From a checkpoint of a small contrastive image-text model: encoder patch size [4, 4], encoder depths [4, 4, 4].
Rows from block 4 of the text encoder of a small contrastive image-text model, named by matrix and row number. Rows with one number belong to one neuron. Each number is 128 + 24 x the weight over its row's rms, rounded and kept within 0 to 255. All counts start at 0. Numbers have three digits each.
After each neuron's rows are labels from the 100 texts, of 14848, where the neuron reaches its largest size: "tokens" is the input token at the peak. Only what is clearly more common there than usual is listed. The data: photos of plants and fungi (iNaturalist).
# gate: MLP gate (text_encoder.blocks.4.mlp.gate.weight, 256x128), inputs 0-127
# fc1: MLP up (text_encoder.blocks.4.mlp.fc1.weight, 256x128), inputs 0-127
# fc2: MLP down (text_encoder.blocks.4.mlp.fc2.weight, 128x256, transposed), outputs 0-127

gate.250:130136131134110104146122078142156127132171140163167134160105183181091111124131124103115167135109118103124105122141113164103149133116107128151129107111167140125084142098140115146148123133150115138105124153129179120122125125137142102149106130154120100155136113111136130154090084133093109131093072104167122170162146093113130099127110107108079147126134159120161087080148153151167120131139
fc1.250:137141135118091097149148122118157118124156155156089124123117168135085136126181141116095153144150136113128097129124136183109161141117107089128125117129094128123126127091135129173108129164116136131103126118095144121095110148106158142132123120110103148195156122124144107198118121114100098126100101148149113155166120157125143154109094096116091120115146155131125065082151144155144121100158
fc2.250:083179140139142104158132081075101135120131137155106109126152126188117155155159145172095146134149112114122128125075132116112146118109093082175127124100125124125121095143133116151125134168185117103084128118113140134120145137143172133132100122103128141152121161129140134189127130128145097123096117115162122118133162099089151116082129154101118163110106154153108115123114137124155120100148
tokens: "asparagaceae"; "amur"

gate.53:124151159138109127141163103125182138092144091133128122112094084115140094113147169135084114123111147126105120081115128091181184105112142089136146144158141129148142125138119186131150152156119111130164112140132069109127146134145138165152180146114124102118121100109158115110134121116150135142091098126115105116102129149127163124113180104103114098101129114116121098130122171113160135162129
fc1.53:113139117117135130132084123126101171138126139141148117127174097148097123136139109117176097138174097152173128152180138155114112097135120176125130155125109133111124124141148149104112065117146109118120171141150141132126106125132127122101107124099108160088135130146085131150077160142138096119132128153135098093150156088144102138136072153145140176143117117139123141152120082148075110126152
fc2.53:138145141086156116101139138139121142157146118104147077115153170146121178149120105096154125138158115116141093152119125180139134107141148125088107108115154131130147170145120166101140121115114183117067096144148121152118143092163152117117139106092107120138118109156097102129101114160129132128130165124177133115139118117103124106136117188172112157137112135098095124125094101086103156128105
tokens: "sensibilis"; "quercus"; "grandifolia"; "pedatum"

gate.34:130139098142133124156137139118158135113145116108121137094071140139118126113117141167130146153171133081133136112144088101092137149145143129104145155105078162129189147132136193103079150147105134094107145140082128156140095103146131125158155116137103148106130118119104120124153114148107140083144112098119098115098136162140098111133086096151096157119113122102124163149133186113149134139144
fc1.34:078117160119099121116126140162090131165165151106099123132094117151099120114124105101147135147139141098153151151113153131085160119122123132136095129120131151112146105148117085125124127124131157136162163119117159138127138136168116158110125123158120111127180165119145082103077136144179149167084164116126145103115156078123096125118182151137123105115107108121115111164143147108134095115073
fc2.34:137163123094116165120143145125111138138132125176137134110043094151108138110145075134128105102134167166156149126122188113152130092157116115102122110112106119148101106102103100128137085140093170158126106149189104095143157147128126179119118133167129130130157145135140140072089121118132156143119144111125133141115123110136152175122146111148131124131119135140111116112128117141161103104095
tokens: "populus"; "diospyros"; "betula"

gate.221:122137153127102123153138111126132139148155131090126130114101148131101113073089145090141119103108147144103097087129139121134170167140144174099123101162104135127144128128135135119105144113147147169147082142112106163178159097116196117153160142127125101107143128204092102146106102133144110077145151129155112114136114138149124099117148101147149149131119128085095124156113151146117115145112
fc1.221:136088125130118124142153122135099125171132117127125138118128139130112104130115114112134135082120130115113118108124126163122152136137191156120115142135123113128174157123106102111153156101119160115151081121087113128141118093096195111146122145124147074082135108178109114152123111101122091103157165136138118183107121180089109083180136135157128153121159174090103119131136114140134140132121
fc2.221:156120129075124106117137082150121116150141143111094142118117151167097127118100118100101121110086109140127139085126130132110139144121128151104184123110098102081146126147134092122120104130150101138107123159119123177140139094126174098124121113121153112110124097148112098123152147106126129134191117172144129180140103136145144125180113085171127139141139194136157157115118131170110110155122
tokens: "repens"; "filipendula"

gate.202:133144076189123157163128159073134139111165143064094104134113148124091138114131088136119108105136135115108130123151135148096127119134157108106159176124120145162141157141126144152119142090128101168103125121105152165124139109144147065102128135144088106081144135134145100134133115099146128119123150147134147134144097181121120114132087115144168128134103112098127124144135119174139126177117
fc1.202:112094131147137143129069138097127101126159162092094074146139153159092104126154113104124143123135159062109132168147104135117137135083133122123149138099146147131152149152129151138119169119133125124113121111169131173138084125168147126116152118092083075106097161090150144133134108113100131124152143130117115109138138144124131095170102144178164143119140131124085154141132129114118155159143
fc2.202:107098107142132116106131136105141142106144135109174089137141164093068138094151134106116140094136149108052181156152156136105145113122154128116093130119184116130148135127140107128162129147080119122143168143138089111126137107172132121115147122130109113110091163143165128134154093105159136143139130150121122111116162103123155122154125090181139106131123094143150110166125156124154128094098
tokens: "geraniales"

gate.105:071130148162144121169134134150110159116170136121163116110087128099176082126149094174108133157096128139141121128157125142129103139102159132129130146108139108118117124131114165102103116141106156198122132148146144120106137136116125162099194110094144140127118109137120105148097094124139129091112115136133157087104134150147150121097111085095093114143161160104137144145088103136112147137163
fc1.105:125132150122107122095140151083081124151095133163130153137114142110111117113146127143179102054148105144124115147083143138130132094140065134133161114118139158140132089104092088145138131167160165117169139113161121121131141171085146120135117139101123117153136131174171133121155149149107122096125123118108163147150154142125107129100171111088109129091146168117138110112145119151143106112121
fc2.105:091139146134117098103144174089099122131186091184144161107112149127155098102141114156135113110152131153150094136148126111120101112124108142098123178111126148148094097144135088154129117137108141128120137094151116167111133156149103159124120122122146141148119142121120172124168104105134112142112131134118120083176191118174100103137118102095151111131120154099099141103140162125110088154110
tokens: "pensylvanicum"; "primulaceae"; "primrose"; "alismatales"

gate.95:159111107119143110182139133134154144134142164128130126083141126152114152123111112119120153103154117140122103109118065169140124150149117127120130118163099131102142175098141109117137143115149111168132110109110122159137174162115123088161127149128148092113104142161153171148132112113119083127151110081112101091104147133119085087157128123130088146081143144100135138105138078146153181147120
fc1.95:089132115159118122135171136138122107122121134131084150161120123105147113158181114107126096163087122137120141143145130124125089115123133099131189162088154094151179118119118132131125110100132103107093156149171110100111125124200135137106121130147079120154132114121124134114135160129156136130098148133125128146171062140107139179116115115119134146182096123140081121138139107114129145148148
fc2.95:118144119096101170130135123125157133089133155180161124167123115078158124124160120108114108112171155183126112163160118102144103103108128085167127147108153147118133105157124176169095073104134132111126158138153157115127141105101129089113161110096133165121106099120129130102173128093133124107097117123163122118151101138111121135138107153079155145141135129103095150106109151130140109148123
tokens: "eupatorium"; "honey"; "splendens"

gate.191:118112125115126135166111158093124077122137121148102151144120145129138124119111078096168171104123151163148128111153143112168147137144143100156135148102088121128117135092156174142153168123143169167115166106130122122120125149095126081149160100102107122130096103146105101100079094085128071151097154123166113124157159127133114114153125130121117140124157165101119101108143104140162131136121
fc1.191:130102135119112124180063140065117082153144139158099154147139115157136149111157092118179159135096146182156140102155172146125136130119126093156124128117104120137132128110154144164149135098142135156143128104110081125128131140118118108147139091096098162105121135121112104128078113140117084135108149127142092140149132109173120137170133118105121161124149161095093117133125140149143119120091
fc2.191:102078110092109145166113196149119091105124112137127096105142114118149107157136089092146103151119090076167088110139141137102122134153159089152148121093098137162115144105152132085098129112115150151144150136145131078156140125124117086131150113105143154124112152151134091105125118104139137163154148166142137145134119144135114126151149131134140091156157133120111130193134108129161163119129
tokens: "common"

gate.116:145133127208137160096133152135165141157137108132099117103106147089081091151132116135120125188135122098133157099149171139177119123103141142091113126130156148116095172141141163137150145115118113125115108117104124107122139135114162149151122110105124121131086099125124169136148154117125135121130140145150134117167172162105069122121103135127118113128114143106119084103145148108121064133088
fc1.116:092116118125092093072186106142105125132140125116183166126133100144138136117118155136116174099143112146106161167090117124158169114152112117136115159100105115127115123152148113127131116150123171140160141102170108103136114133129114139145135121109135115109128166108104113139147064104141129099111148163136148126086138111089139111167168103098117156143148102146152148161137131088163132113088
fc2.116:135122156143137085125165128087120167106106153110109124116104073142121120150095159143147119130119132110111104113103101118121146122149109087161125129142148131143099104134156135167111125162118134140191142109154156109103118142171123121162123133165114154147148103131130113099100110088124144115142138132146176184063113165123122102144153149111113169092151137104134139134124142151088081143091
tokens: "aspleniaceae"; "matronalis"; "polypodiaceae"

gate.15:110120179085096141116172143163140146132137117106104101138149121121143135140136142088139141128119138105100132178106099207173153142143108104146125141154125140152089161137139121089117136130125161117155138088138196113144125150094125125128138150138118145126100097163127129104134102164145089112112113126148089098079138103164122162111136112123131100098127161090092130117118153111142127110105
fc1.15:115115156116109117103193129131125117151126092128116103124130104119160103131111125145165149093116141137102132177136154193148132171144142133116128147175101116131090139116100131114124130137138174137132133080171170104146122126116113113107154154120109142128139098130152125154123111166133126106111152124146090091082168102156143151117114119129148065112146178114108094091115142108089146147117
fc2.15:143107118111087112123142145166120147148136148103157103134109136144139116121101138153144130165120167132108138162088108141138125156161164122134125111145179134145137112192118122101109124181078132127112174081146095113107100142140132083101155171130138134145137117136128125093149109139135127135121108097096160088096104134169120160119121127126060096131110143153089170099124135139093132135116
tokens: "xanthoria"; "benzoin"; "acer"

gate.254:106098167127131132141120137120089141116084101140145134139111128133162115128102134139099133178152161112084139117123119126096139099145141149139132142174111129118121133159153176136134110118134108121148104099132184100118113148078124153134142132158121105138089108137135095124131139148129118098085152102152097110134154175109153097179087176102104122121105163122127082148114188145116091138155
fc1.254:088118145160098133116099123118081125110097150150119141114172106160153128114190136142156151141128145157154120078161070129098129101090131136131118123165096135092108147147117149118150104114125149175145092127133130155150138121101110131120100094107104106116107139140128124115159117170140200145112138101160123143135122162101114104135111161134122092148125130144109117100075147146167111133138
fc2.254:129077175159114161102138135108099149110104126134134132139157150194129104120202158137136105136133108184160124081154075134105130117092125140105119154158114154085107154136118145132114114116130126158164124145123109112142120115100090154102104105130124161113133132131128127135113118169133137145110151129140106128118134149089122104126083107164106060124109126153146120102119144152173126132138
tokens: "solanales"

gate.118:073135115114114132111172158169153112090158144125156100146125120133153101101158111121101160110089106129122150134159174154141131148142121140101105119119122128122114099130152171139142084156127134133124124154113104142196141126095130123105178137122158097101096132097103143149097069140148113143155130087118111117127105102124170087153129126119088154103118151162143135138114139108113125171155
fc1.118:171128132137151150150074092099103159162110121147119149112139152100120172115075129120104124158137123099134101115095074137115117129112164121149149143154113158118156162104101103134119146103123110115143154116126106111115104145189126145146089148097099157125131128140136127105126139095101168113096137143126148130115195150148141167087142158116162119164172103087125134116124122158123125101137
fc2.118:146160152131157134168094157124104144140127111118147133119178155095126132155094157114085139110137153123135138095101085148135144128098112130172130147167162162150149137106123152138146123067124088120103130120113177115138124117124105150131104160100117128128121109135120127073091127094109151128103096098100134139149170134137163168137153130152117107142147113111095103142137172132088134065121
tokens: "bryopsida"; "sarracenia"; "droseraceae"

gate.238:128141136116109150105105142133137155167143113127162162129136144143101174154097163117120144124121154110143077105156159193144129135120109077141096149137150141134114117118146097146118086180145126123112141093135105138102145121164149156120189091109156113130148168120140122093128106123074150170130085114130103154132102100111114136147141103146106123077100092154150150123137102149125130127111
fc1.238:146117122137108147180127133130119137175122109133085166148117135127070076140125179156098115167115157136118135107117114144196138156156104113122092145104133105117117098135155166124090172167176092126140152151144131129113135118121139121097132142148111117138154085098126110110138111132113152142106139119144085124121095103113122181138120085154120124120118146135120162086139164117130090122110
fc2.238:115139156122103098129129140088108121140127105191127136180134144136099141157119132123110125099135150112117146069122071114148109124099143120160098137149131130154117136109148131157119100124178161097149192142106136096163130096146110126116110101134144110164159095167127087150185095121138117139155110145127145169106115090127113156134108151187104117115110129134112143124143123102142102108139
tokens: "maackii"; "treculiana"; "undulatum"; "arbutifolia"

gate.27:140123088143125097138126090144110147112173115155124149100039118127150109105127128104100151154103163119132114082100106103134168153131094160131144122139116165143122114138160130187131139135118139106177127123158091125147130116131137121141145158137121112137127129127184161074076124150137117137114123096117127156164104144134147136140134099126078102070142116110147135100122157136128118129147
fc1.27:106131074106117098107172105146097155164137135147138157075134143177164126098114086151156092166125121137152158142133123122093129151132127160097101123105138169156082151158149146127160132112090159138096191118110127152115101123110099131146114119146118124120097128121126149107111125143120105126118143133163127138161115136118127135148114141107102137083135130113130148090119163116086092147188
fc2.27:132114129145143087091149130190126121169127148149154142068138141136112140137136101128162076117142159138116110156149125123116162109143145165123127122083158123146102129136163113187149106125122119107129139160105111105138111124138114109146123099131087125154110132126116149122120130079151143082175165111134120124123082129126150104115100127159092126104113166192101150109134132084094110138152
tokens: "pear"; "caprifoliaceae"; "soft"

gate.217:106185112149127136112162155131136129102109107103152095117094143098098143134156130131132114112119092113123099130111145127117150147106140124131141125116102165170148167132129135149160115171136116094139098149098104147127151148181147156120163150110173109153141146123120101095107135128118083134144141152119119101141100160092146125095086091067123093139112116117152118166096127129162195146122
fc1.217:109093106105137138147149136127147134130063147108152120117160154107086155141109163138132123124104147093118110161163100133086183144129131154125126122103069137119133200129143113100140117166104130102123136138131117125139141171124100142115167099124146124131131090104164134111128157135139171156164134117095082144151100100104124124085110138155133171151090148117115156119099141107123147156130
fc2.217:184141121139126091139160115133100146107114126142134128086136148141112180124094135078142057091118124107094108183165137134135160137123114115142105135106125151105124133130125137113117075131109131121114156136111122194112138143173092113160133119118127168140148164143116137125107124151154096136153095142188125130100138086081130106125120162118125133158112100123115128135143128094124163138150
tokens: "speedwell"; "sulcata"

gate.44:116158153100139141159166120139117133088143107156144156112142129080123127125108163151139139141138112115114113143139115124104159107090180170145128146112108169134105181110085135102156152094104088149144089159112142126156101167101120182143121138092104137101139119134117139141092119115120145119145130156130113123149105121140143130088138126089172107106085124129117098131170128179086126147092
fc1.44:169107115153124113139088149131136130145124162079113110120108112170127111140109105114111088135146135151140153100143104148166142149163089158093145104162153101112116071157166122129095138126154110130137166096144093117110115115130145088112129137146146113126129146116158096135160091157116139118099128098134147113122178138099119148159129130151093150108189131099132137142109103129139153124201
fc2.44:141134185153119138132133121119165097175154075087115124143119151131084123157143165148096094101151120109178142130105144146148110108150141154092126125119118113116099099128155100132124122153127115134110101152074115106109153135121140109137126115120140061143178138135138119130154103126158156179118083123163146137088135170105114121125122080124121128122178121129123133144101144173114106126131
tokens: "heather"; "broadleaf"; "interrupted"

gate.117:136167160117113104139135092139168113100112109107147135113111123124150120124127106119151139113117177144121135128112076094121125118165106154119161078108183112171141180119097124145133166124136149141144118128133151094171113141128146174059116107131105084154125144103145165094142084101124091160104111130114141153132110140100145133133097133112144173131119161145119140098112151096124163118136
fc1.117:132091113163119154109127118098134150133139113144111168114104142117137101160112154181130105137151083133151153116125131121150102091140144133112136171157101163075116141126142095110132099134133157121134117140141113133091104117193124102138118203132127168116104070136100120136127135122100140091171104116125132102153105086159127134169127069109159127122124151138154122170126123112140120137140
fc2.117:126102108102157118148109111139142147110124168137082147082121138120118131127120137143183117125135134101111155124113153144114134128103172158105155168187157116118155133100120098133156133152157135090107150106115143172089145105137168090109076158058119168118112126118137106124126130163119162146115093131135095119120119104102146163119165094140163117134117153149081146104127108110134126135113
tokens: "weymouth"; "geum"; "downy"; "tradescantia"

gate.244:107131156135159123105131150101118122089102089157109107088158101143119152175128110130114185152129116106136106095122073092128132134132140150118153115140084123107124157148120133117174109106126157161149090118156118128108124161120110130127107157118075084096119118119110108130146111187182167124105155171160138128111121170132168097128122164131106165135119129122128095101137151125127132150131
fc1.244:120151096090135090152155067130142156111150115115139145145125123109131101128143152128115135101128116119128105154135132133140107170160135114133102096142132117176109130113107108180097151190115090094138175162080124121129100111139148148094145121134153162100140129152152151132099152116103107128142070078113114112142137129174136172148096085135130128104128119123155150148148085119152150111125
fc2.244:125192121140109132119129100163141123099147178152120120095134150107151110121163167097131096094125120125143149127155124161152134123137128111142124085097111127126176134122108106132137123174107125146105165141094111181129157121124119147145091107089128141114137128119144151121095120138123095130157057084099163117127129075127070143159123110142170165148144144107123154135122120108109156112144
tokens: "solanales"; "imbricata"; "woolly"; "prickly"

gate.67:140117114128143097156136136138162180150147161101118087124157116138167144114128136130169139126133122147085131130171145117145143147125150119163106099133135130158125099097111112127106182145089123165082134105166104092135176160122165140111125127107108092138086103148102163076144144137138132095141105159126084118167103119131143129101099094130064112154132146108118103112126118132122136152124
fc1.67:136083158162130100137140180130161152122133121127113073167131127134170100127101102115121125115162149111059107117157152124131161155107156126136120108113149151159131121092124137121096157153150135151091136124155130113148177115094142145103163117106085150152086074139125164102138142144148167098139118153091142144150111140114135103112098139139081121105112154102103146108113128119143109149133
fc2.67:134115118160137117142119110160094123122128106100136115126131146139138138134185121104093103170140159133098106129101130128165101146159106134181135096082160137155136073144139129089080113124109096165115118131151090112114144149111130123080145163094112124159080149098092177102146103159144101111142149143129079138169135147149145137133134134100134091108138150153116148155159140128123124143150
tokens: "lactuca"; "agaricales"; "commune"

gate.36:088144145154087155116120113134132144138122110118117108128066130096143135177185128120104125145119118122119154105145168175199108089176098130145138082167091135133091168077139125108139113096120114141126138148140177154162133109143157139107129147120121087087141111100101138166119117120145088162133130131148113112104124138110165131125076128115131146133135114122111124122147114143109127132124
fc1.36:147128107112154162096142123095087165097119165138110092152131175097101107193101119143153127157111109115092168084109142179097114103157172116134112129156147158137114140101125153113132152110126164117173142135153123116119156118138153097114132151168115160097146114102133140097131090122123137146085133110093105129107117128136156150110119101105121168101136135153158120111161129125142129089126
fc2.36:121108102115137168170158176119104120118125141131143113139152104079123128147112128163160130125118091125148159100146152147100082099141115151146148141125163130143123169139143140097100176108142100124171132162176143156123081144115123143131142108104115124145146123123092135089104111114068085153124105116086154132092119112139130123102150108089144158115157157178128122121120131080139107129145
tokens: "hoary"; "chokecherry"; "fabales"

gate.139:113160106128116168180149163097105200117136122117100133092171151116141142140153126116118152134113146112090093103095124102163164115145111123145126116137124109116098129122118176118127135108111077131121089129148191132132153106145160142129144127143154116111127162128100128101161129095115122163101080140095129131117104171111134127139147109128137115136105142090121180084128156169145142105114
fc1.139:121132118133119161158141165163130169163147103116084115115123181093126161145133129111150124156143148176083119097115158149145133079112106120184115105135132144143124162137102176099120132099128104115088121156150138128091146101087139082156111114159172122085095152133114155118128116091137137117071144152112149094120116131132139117097138110124149127144142145105126173105132101142140125121116
fc2.139:137124119140157132166141086109144120135183154110098083099152115107124152159154129122134074115171085118167174103114112128150109103181094099130160094125138145140085149126127173067117092130138159133110130185152136093141140112113144116134110100137121115120136137087143128103118122108124119131152155143087127078143130138104148102117166123110152134142140154138133155154138100142138123107120
tokens: "album"; "chokecherry"

gate.155:086151159097135128136142152128139111111085132116120113116122137091101145203105149141102123085133117151100118110149075126121101099133114125187163160177131148154131131107149088120140133142170130143113155149134143125141104137131151113142100182123154132127114124165146156140132149139090102125124197141148143101111092137116139130114160134105158127140109115117088102103085123089134091125135
fc1.155:111142168150115129160125140090117140145093111104147138102104112134128139104097152106114146096084141158139138134147112154124191100133135120157129116144178149155088111120124130124125123127125156073142130104172119183137119122133132109138113115160161114129053118133145158120135151162160098156152145104096134152112130124090155137125127123121166116139107104130114171094096127085137096079155
fc2.155:131127144145132102129134121131118098123122144097152114147094122109066161126112142178127146119106118117155128165140153118089135108130090159144125141123169113122094113169146114111100139161143127094136142138106117165151119123079107081088148145154101091117090110156143139081136149174148108189167152129153134126130115140124119103095111152094193095136113119160133149155133130129132126097134
tokens: "avellana"; "heal"; "virginia"

gate.92:142136089141109124155149172146148130138151147135115094111162116115122137124094164144161157066136145144154119142128155131114160093149092130091141152104103155101091131103092146167121111116101129164106111139116142127106152111115189145135086160113080110138103129166101077128155121124163130147128163125141128158128087155132108129145136102162144168135134096082110140114147120146101111105146
fc1.92:099147141094131156143166108165129110103103093146121143177160143126146136112128148083096110109144100175111134119111155155149127115107186089142147131103121130125139119147082093137144098125088109134138142113112149114128171111076157099153121136131126129077104123170090136140113127130156129087117145144123149147107127180145128110084135083143162160146120108126111132133133141128118123191122
fc2.92:146125121123141147129175133114113126108106081160090136086126193136127144110141119096106144162132091150149121111107125180110117166107156108153141126120125114109163126149097144107144110085150128101106145098131100116144123105117134121139153104139101157169144115149105173153117112177096141150138138130128126188116103158121075108138140125140098146103106165136134095111097119143097110183148
tokens: "repens"; "maianthemum"; "virginica"

gate.236:111150123147122116142201119177120143121117160152131109141131100119103177130085144119136152114171128125132124108141150162152099128076158114179151125110112109112087118129133157153138149110110163143165065116148157140118122106132135124162114159151130115135123114113137128065058116111099127153113108135135140164103095146108125109111104101120123117100135133117176145165118147124126116099118
fc1.236:100158137123133134126109127091097114133164100095121142143113145128144092106160137164079111146067123133128077150128124124186150150134111151085109146143106154109127151075128144121134129139149100152144168120109097106114098138124103182135128168101124116110124136090116144146127151126122119146156105138151098100176143113158107154101165148089102115147143105168125136158154099113157130140159
fc2.236:113120108131117120138120150096124118121118122097151151108126126121111103138120152146104127110097112118135102147148091064113127104133112148091131135102114117090160158114105142149146103153169084124151198110131150133083137165137115121129150140135125116066091100102161151131128156147156095179117149120131136105144133150169124186163155122152124111120148167149146116093146109120181130138096
tokens: "fern"

gate.247:139100148189149141149098146128168152117126096126139164104105131098100153144138144107150094093111140179139106105151139127123114134147136149137122124130113068146115163179174101138154132158136135129136140127087109150096108110161122110093138151121128118140183117078144116132124119119088113095132113120146092123138091079141123142099155079117131150167088124104117156121113106156133111142155
fc1.247:138103128146103139111076156137110144075115109132081116142124131102117108168149137110116127136091117142117081117133132149144102155166111151134193150133111082144135153139168122100156148145168113133167132129145134116129116108126086168095146183087107092150162128115148146128107099132123141094148123116124134114086103132125114112156139101167109158119109143097126115146140123150150131092190
fc2.247:141133088137111173137102105160112117117121098136113151111129155128147121090130098127120142111115118127142097095126156094154118157132126112146102102126106177130139167143128145136174127154144140120115122123113084146102145088149088126161100146090155128152117149102149131126118127134129137062132086162161135103106137130153122107126130142131077157115129129118148100168192216113124142126104
tokens: "tussilago"; "button"; "baccata"

gate.164:122150095152097119182107107100134137105142144096114112087121142131155078130124156111146158109128125127120101137161102142146153151142128084183128168107086140087119108150153182155079129107184149090125111134165144161144114133118105133162137129109121103110081103134129153135162114104138140125141129099137096133110131108121114112114121060148118144111140152138122159125132104116128144124178
fc1.164:147073109126121099143135161105094122132121133080120104117116152109164079149129122133144106121155112123140145178115120131153126132127087064143154147141097115141146101118161190123054137141170141131173118133155133145138124103110158096130148110156114131114088135112100147110132116088128121123127111109171097150132130139113124101179115099143120125133173102123137121147092137136167145150149
fc2.164:175096076113141111170139094141170136134141171124131150102146137084095135169129180120160132173124076083100140134104119122151122127119111108112128133115132139100173157127110176100101129125158105143103135141111129159119087121114138106128108081108122125131084155139096131127121107146154123112136134135169106126151158169092125123117109132116136127151154139110129188143130080118109136136161
tokens: "populus"; "betula"

gate.17:106106146117161127164146136170137147152112135097099132081154123108141134138104153114169091084097128139107139148106162135138124137157143118129098152118170158134142162136165124126143131181169119139116142140154150111077134143109158117144175119117163104149113132099139088162098092169109148104125122140133134086105113131123140095111115135137148080088137149120088074106118171136129116106132
fc1.17:133146075126143128160093073132141130142104146124108212092171086124100134155105136139145131147150098149142133113137141114130122141100087158121114153108139157104130129125149172166127141121085108109161106097155103129183139111147108135113152103117147140123106165084152106126138122119121139161158115103103133119182088146131091105154106141132121110109116110146092111113112143141121150106151
fc2.17:131128121154129155169097058143112111134130103127082124130163122140136150139139153114131111120090135152146107130184127115104123122126096124147126176097085145196151147127119141159134122103145129089122064140145112113122132140116107133121113109134140105120125182132094127108103117120091138071118140098123139168129145130110149104117141155132158166106113108133172103129150151170115116139181
tokens: "acer"; "dodonaea"; "deer"

gate.246:116119160094150134106140107160133123143114148158098148116127080151087132130156119126109179147117142142150139123137122176074100122126149114153141147111159113105133132129088131136150140148131130117129077144122109139160159139082133159115164101113063116136100097132114142095169117068094111140098120133111117149126120150081144142141080138151136148109131107130082172133160114169141131113116
fc1.246:159118117151139174109098109121101155154165130114115137125133085125164116137106139125100119152144143119134147093152148149128109125115162137154116096157162134122162144126108161139096123124111099159126130132156128135071132154116091155098123153120127122095109130100104092176115096159131111110097161149116120095151144092167103109091126114162131124146157131160108062129142146107095128199112
fc2.246:154156117111142101148117118100075110167134135100152119099097077130152141148163116160109137124122128112117123133129131130103111121108140172106142117180141145171158099113146159115103135108121126132158163107108118095074141150123111153133167134098115137146121123119143140157091136131127111133063105134125095113161096128119088119125141132125129158115125158120177102118181104165168090147175
tokens: "toxicodendron"; "sarsaparilla"; "boraginaceae"; "maianthemum"

gate.1:132121148119143117081180149174147133090149155098142109148107100155165086119144106126160150087127132133163105131124136128136124109127147128119178131082132103118095090118152149157131119146125138138138161133138144147105164090143116105124108134170119095114108151126122138141129075136127072148168134085116119130188128108119127084110085136099169157104097121162117147138122139110141094136105
fc1.1:150125152124122144120100112101110136159109087122108118151151153114125136121110124074140115168159150112159126124125138128117108098083144134133192112139133141134160138135086139109109168119083099136112167095129161143085117126145103154170100096117103118140151154161145108140135171107085156129109150171107112144130149112165127131109155127102117094123126123089107096142092107183112152154163
fc2.1:136186120148126117156095137113085134153150118138145177174148120121096135159087166102135135125153132112152135092108088119135117094108123122170169163150130154131139121091134150137142143067092153133110180106130120127144112137154113150159100132147099107110104102113118132096131135104142167118112107127135161112144176102111145150127126110148083120116120111120092107123173162100104141086122
tokens: "bryopsida"; "sedum"; "droseraceae"

gate.211:144098172145126140115127124143101150131123135128159108180134112108148129134124119153103115116126127111140116124176115157128121115125125110139195162083112103121112093122132142151142151141144122089128116185123108158143097170158146142164111106100118098125126093159163149138128141162156064101127151124137159124146121086066129115144122117110128148101094085112127112099095154136083136155157
fc1.211:154121171147121127113123079146124158137157138139164125183149119108149141162143099156112113105136074101122097140151096153128166109135131112134164150093116120131117098098132139149129152108118138101156140172142088155160085175146121157122118112106112102126098123183141148142121138125164093115103147140100188130144124095101098113115153135110136139107122095107124091115085157117107127157141
fc2.211:113099131144134108100156097129139162176104134146165164156145118114140118159120144191118127129148126084133150126145095121124137115171114083138175146114177116128107133133133133092124113174097119138131120166142102160122106150081130135156112146075118129122125123157105168140136145138117125096104099138126176088129137116104112107156115106108113093120094106092156109124103149110121157112184
tokens: "virginiana"; "nox"; "prunus"

gate.7:164120090101150148169143130122112124119141142101111134156112099108149143103119073122092149116110096116163145135155136147192154167106086108132167147113081119130157125104185153111114123117179151176163118106148121156133117187132102119113123113131097128106115100167128113097081131126138121136095150135175106151092136141120118112150132091136097126101108120125111146148145130135142126121121
fc1.7:114114160144125100072130119123153155130139132139112085120134119169122137155116200151138106138132161153128131106102129102071103099151157157105096097162189163146125132133104117150139128154064083104098124113122118118103126077131163129127152113117198131117136148093128141140149101134118123127156111172103144139146127119128136141112121158110159132150120117130149123098138130151089138136111
fc2.7:122114145185134136084135136130122177117109111118100131160139143136129137074098135157149155074162145147090149136119161131109132126125126190162118117145190121167107124124081142144141141148156138102131137108108099143114121081167156130106155140082140100108132123077113142140151121150144125075127102135118170154122155124098137106108130129146124123082144127146105122089111117111101110129139
tokens: "common"

gate.205:158149131127139138169120097139130150097169106132151153154106206129171133144102089095094135125157116096125130119120140120123134131160115122108148104094130123148110152134132130116117160111182116136096125123150142163147088159114107113169099100140163088074117141142129121132090088176129126132096125133127100142149098124088121138093164142152112099090154136116124140088139149122156096109134
fc1.205:171123123089142125138131096130119127115151135164161148132090162153176147127085115120083142134147140095129146138123115112142140150138119141115128109092129116153125151099140134111149147122160148133128136146141118151118103175085099109154095125136137081062098113195156112126155109176105105119121159154114098120132109140094125131120145159146076101102160128117141141095123163149138146088093
fc2.205:166177119121105125108146071141134116110120092149149105112097154116145121125121128134107090145149118119150130119121136132132128172147170145152142130134135075122085144144106141135130142099118129164124168095123143158119121158134113107133167120141100101104139139087138105119130122152111122150164195149098112147149129104110124121137119149178100135073140146135157135125105128107143094036143
tokens: "gaultheria"; "wineberry"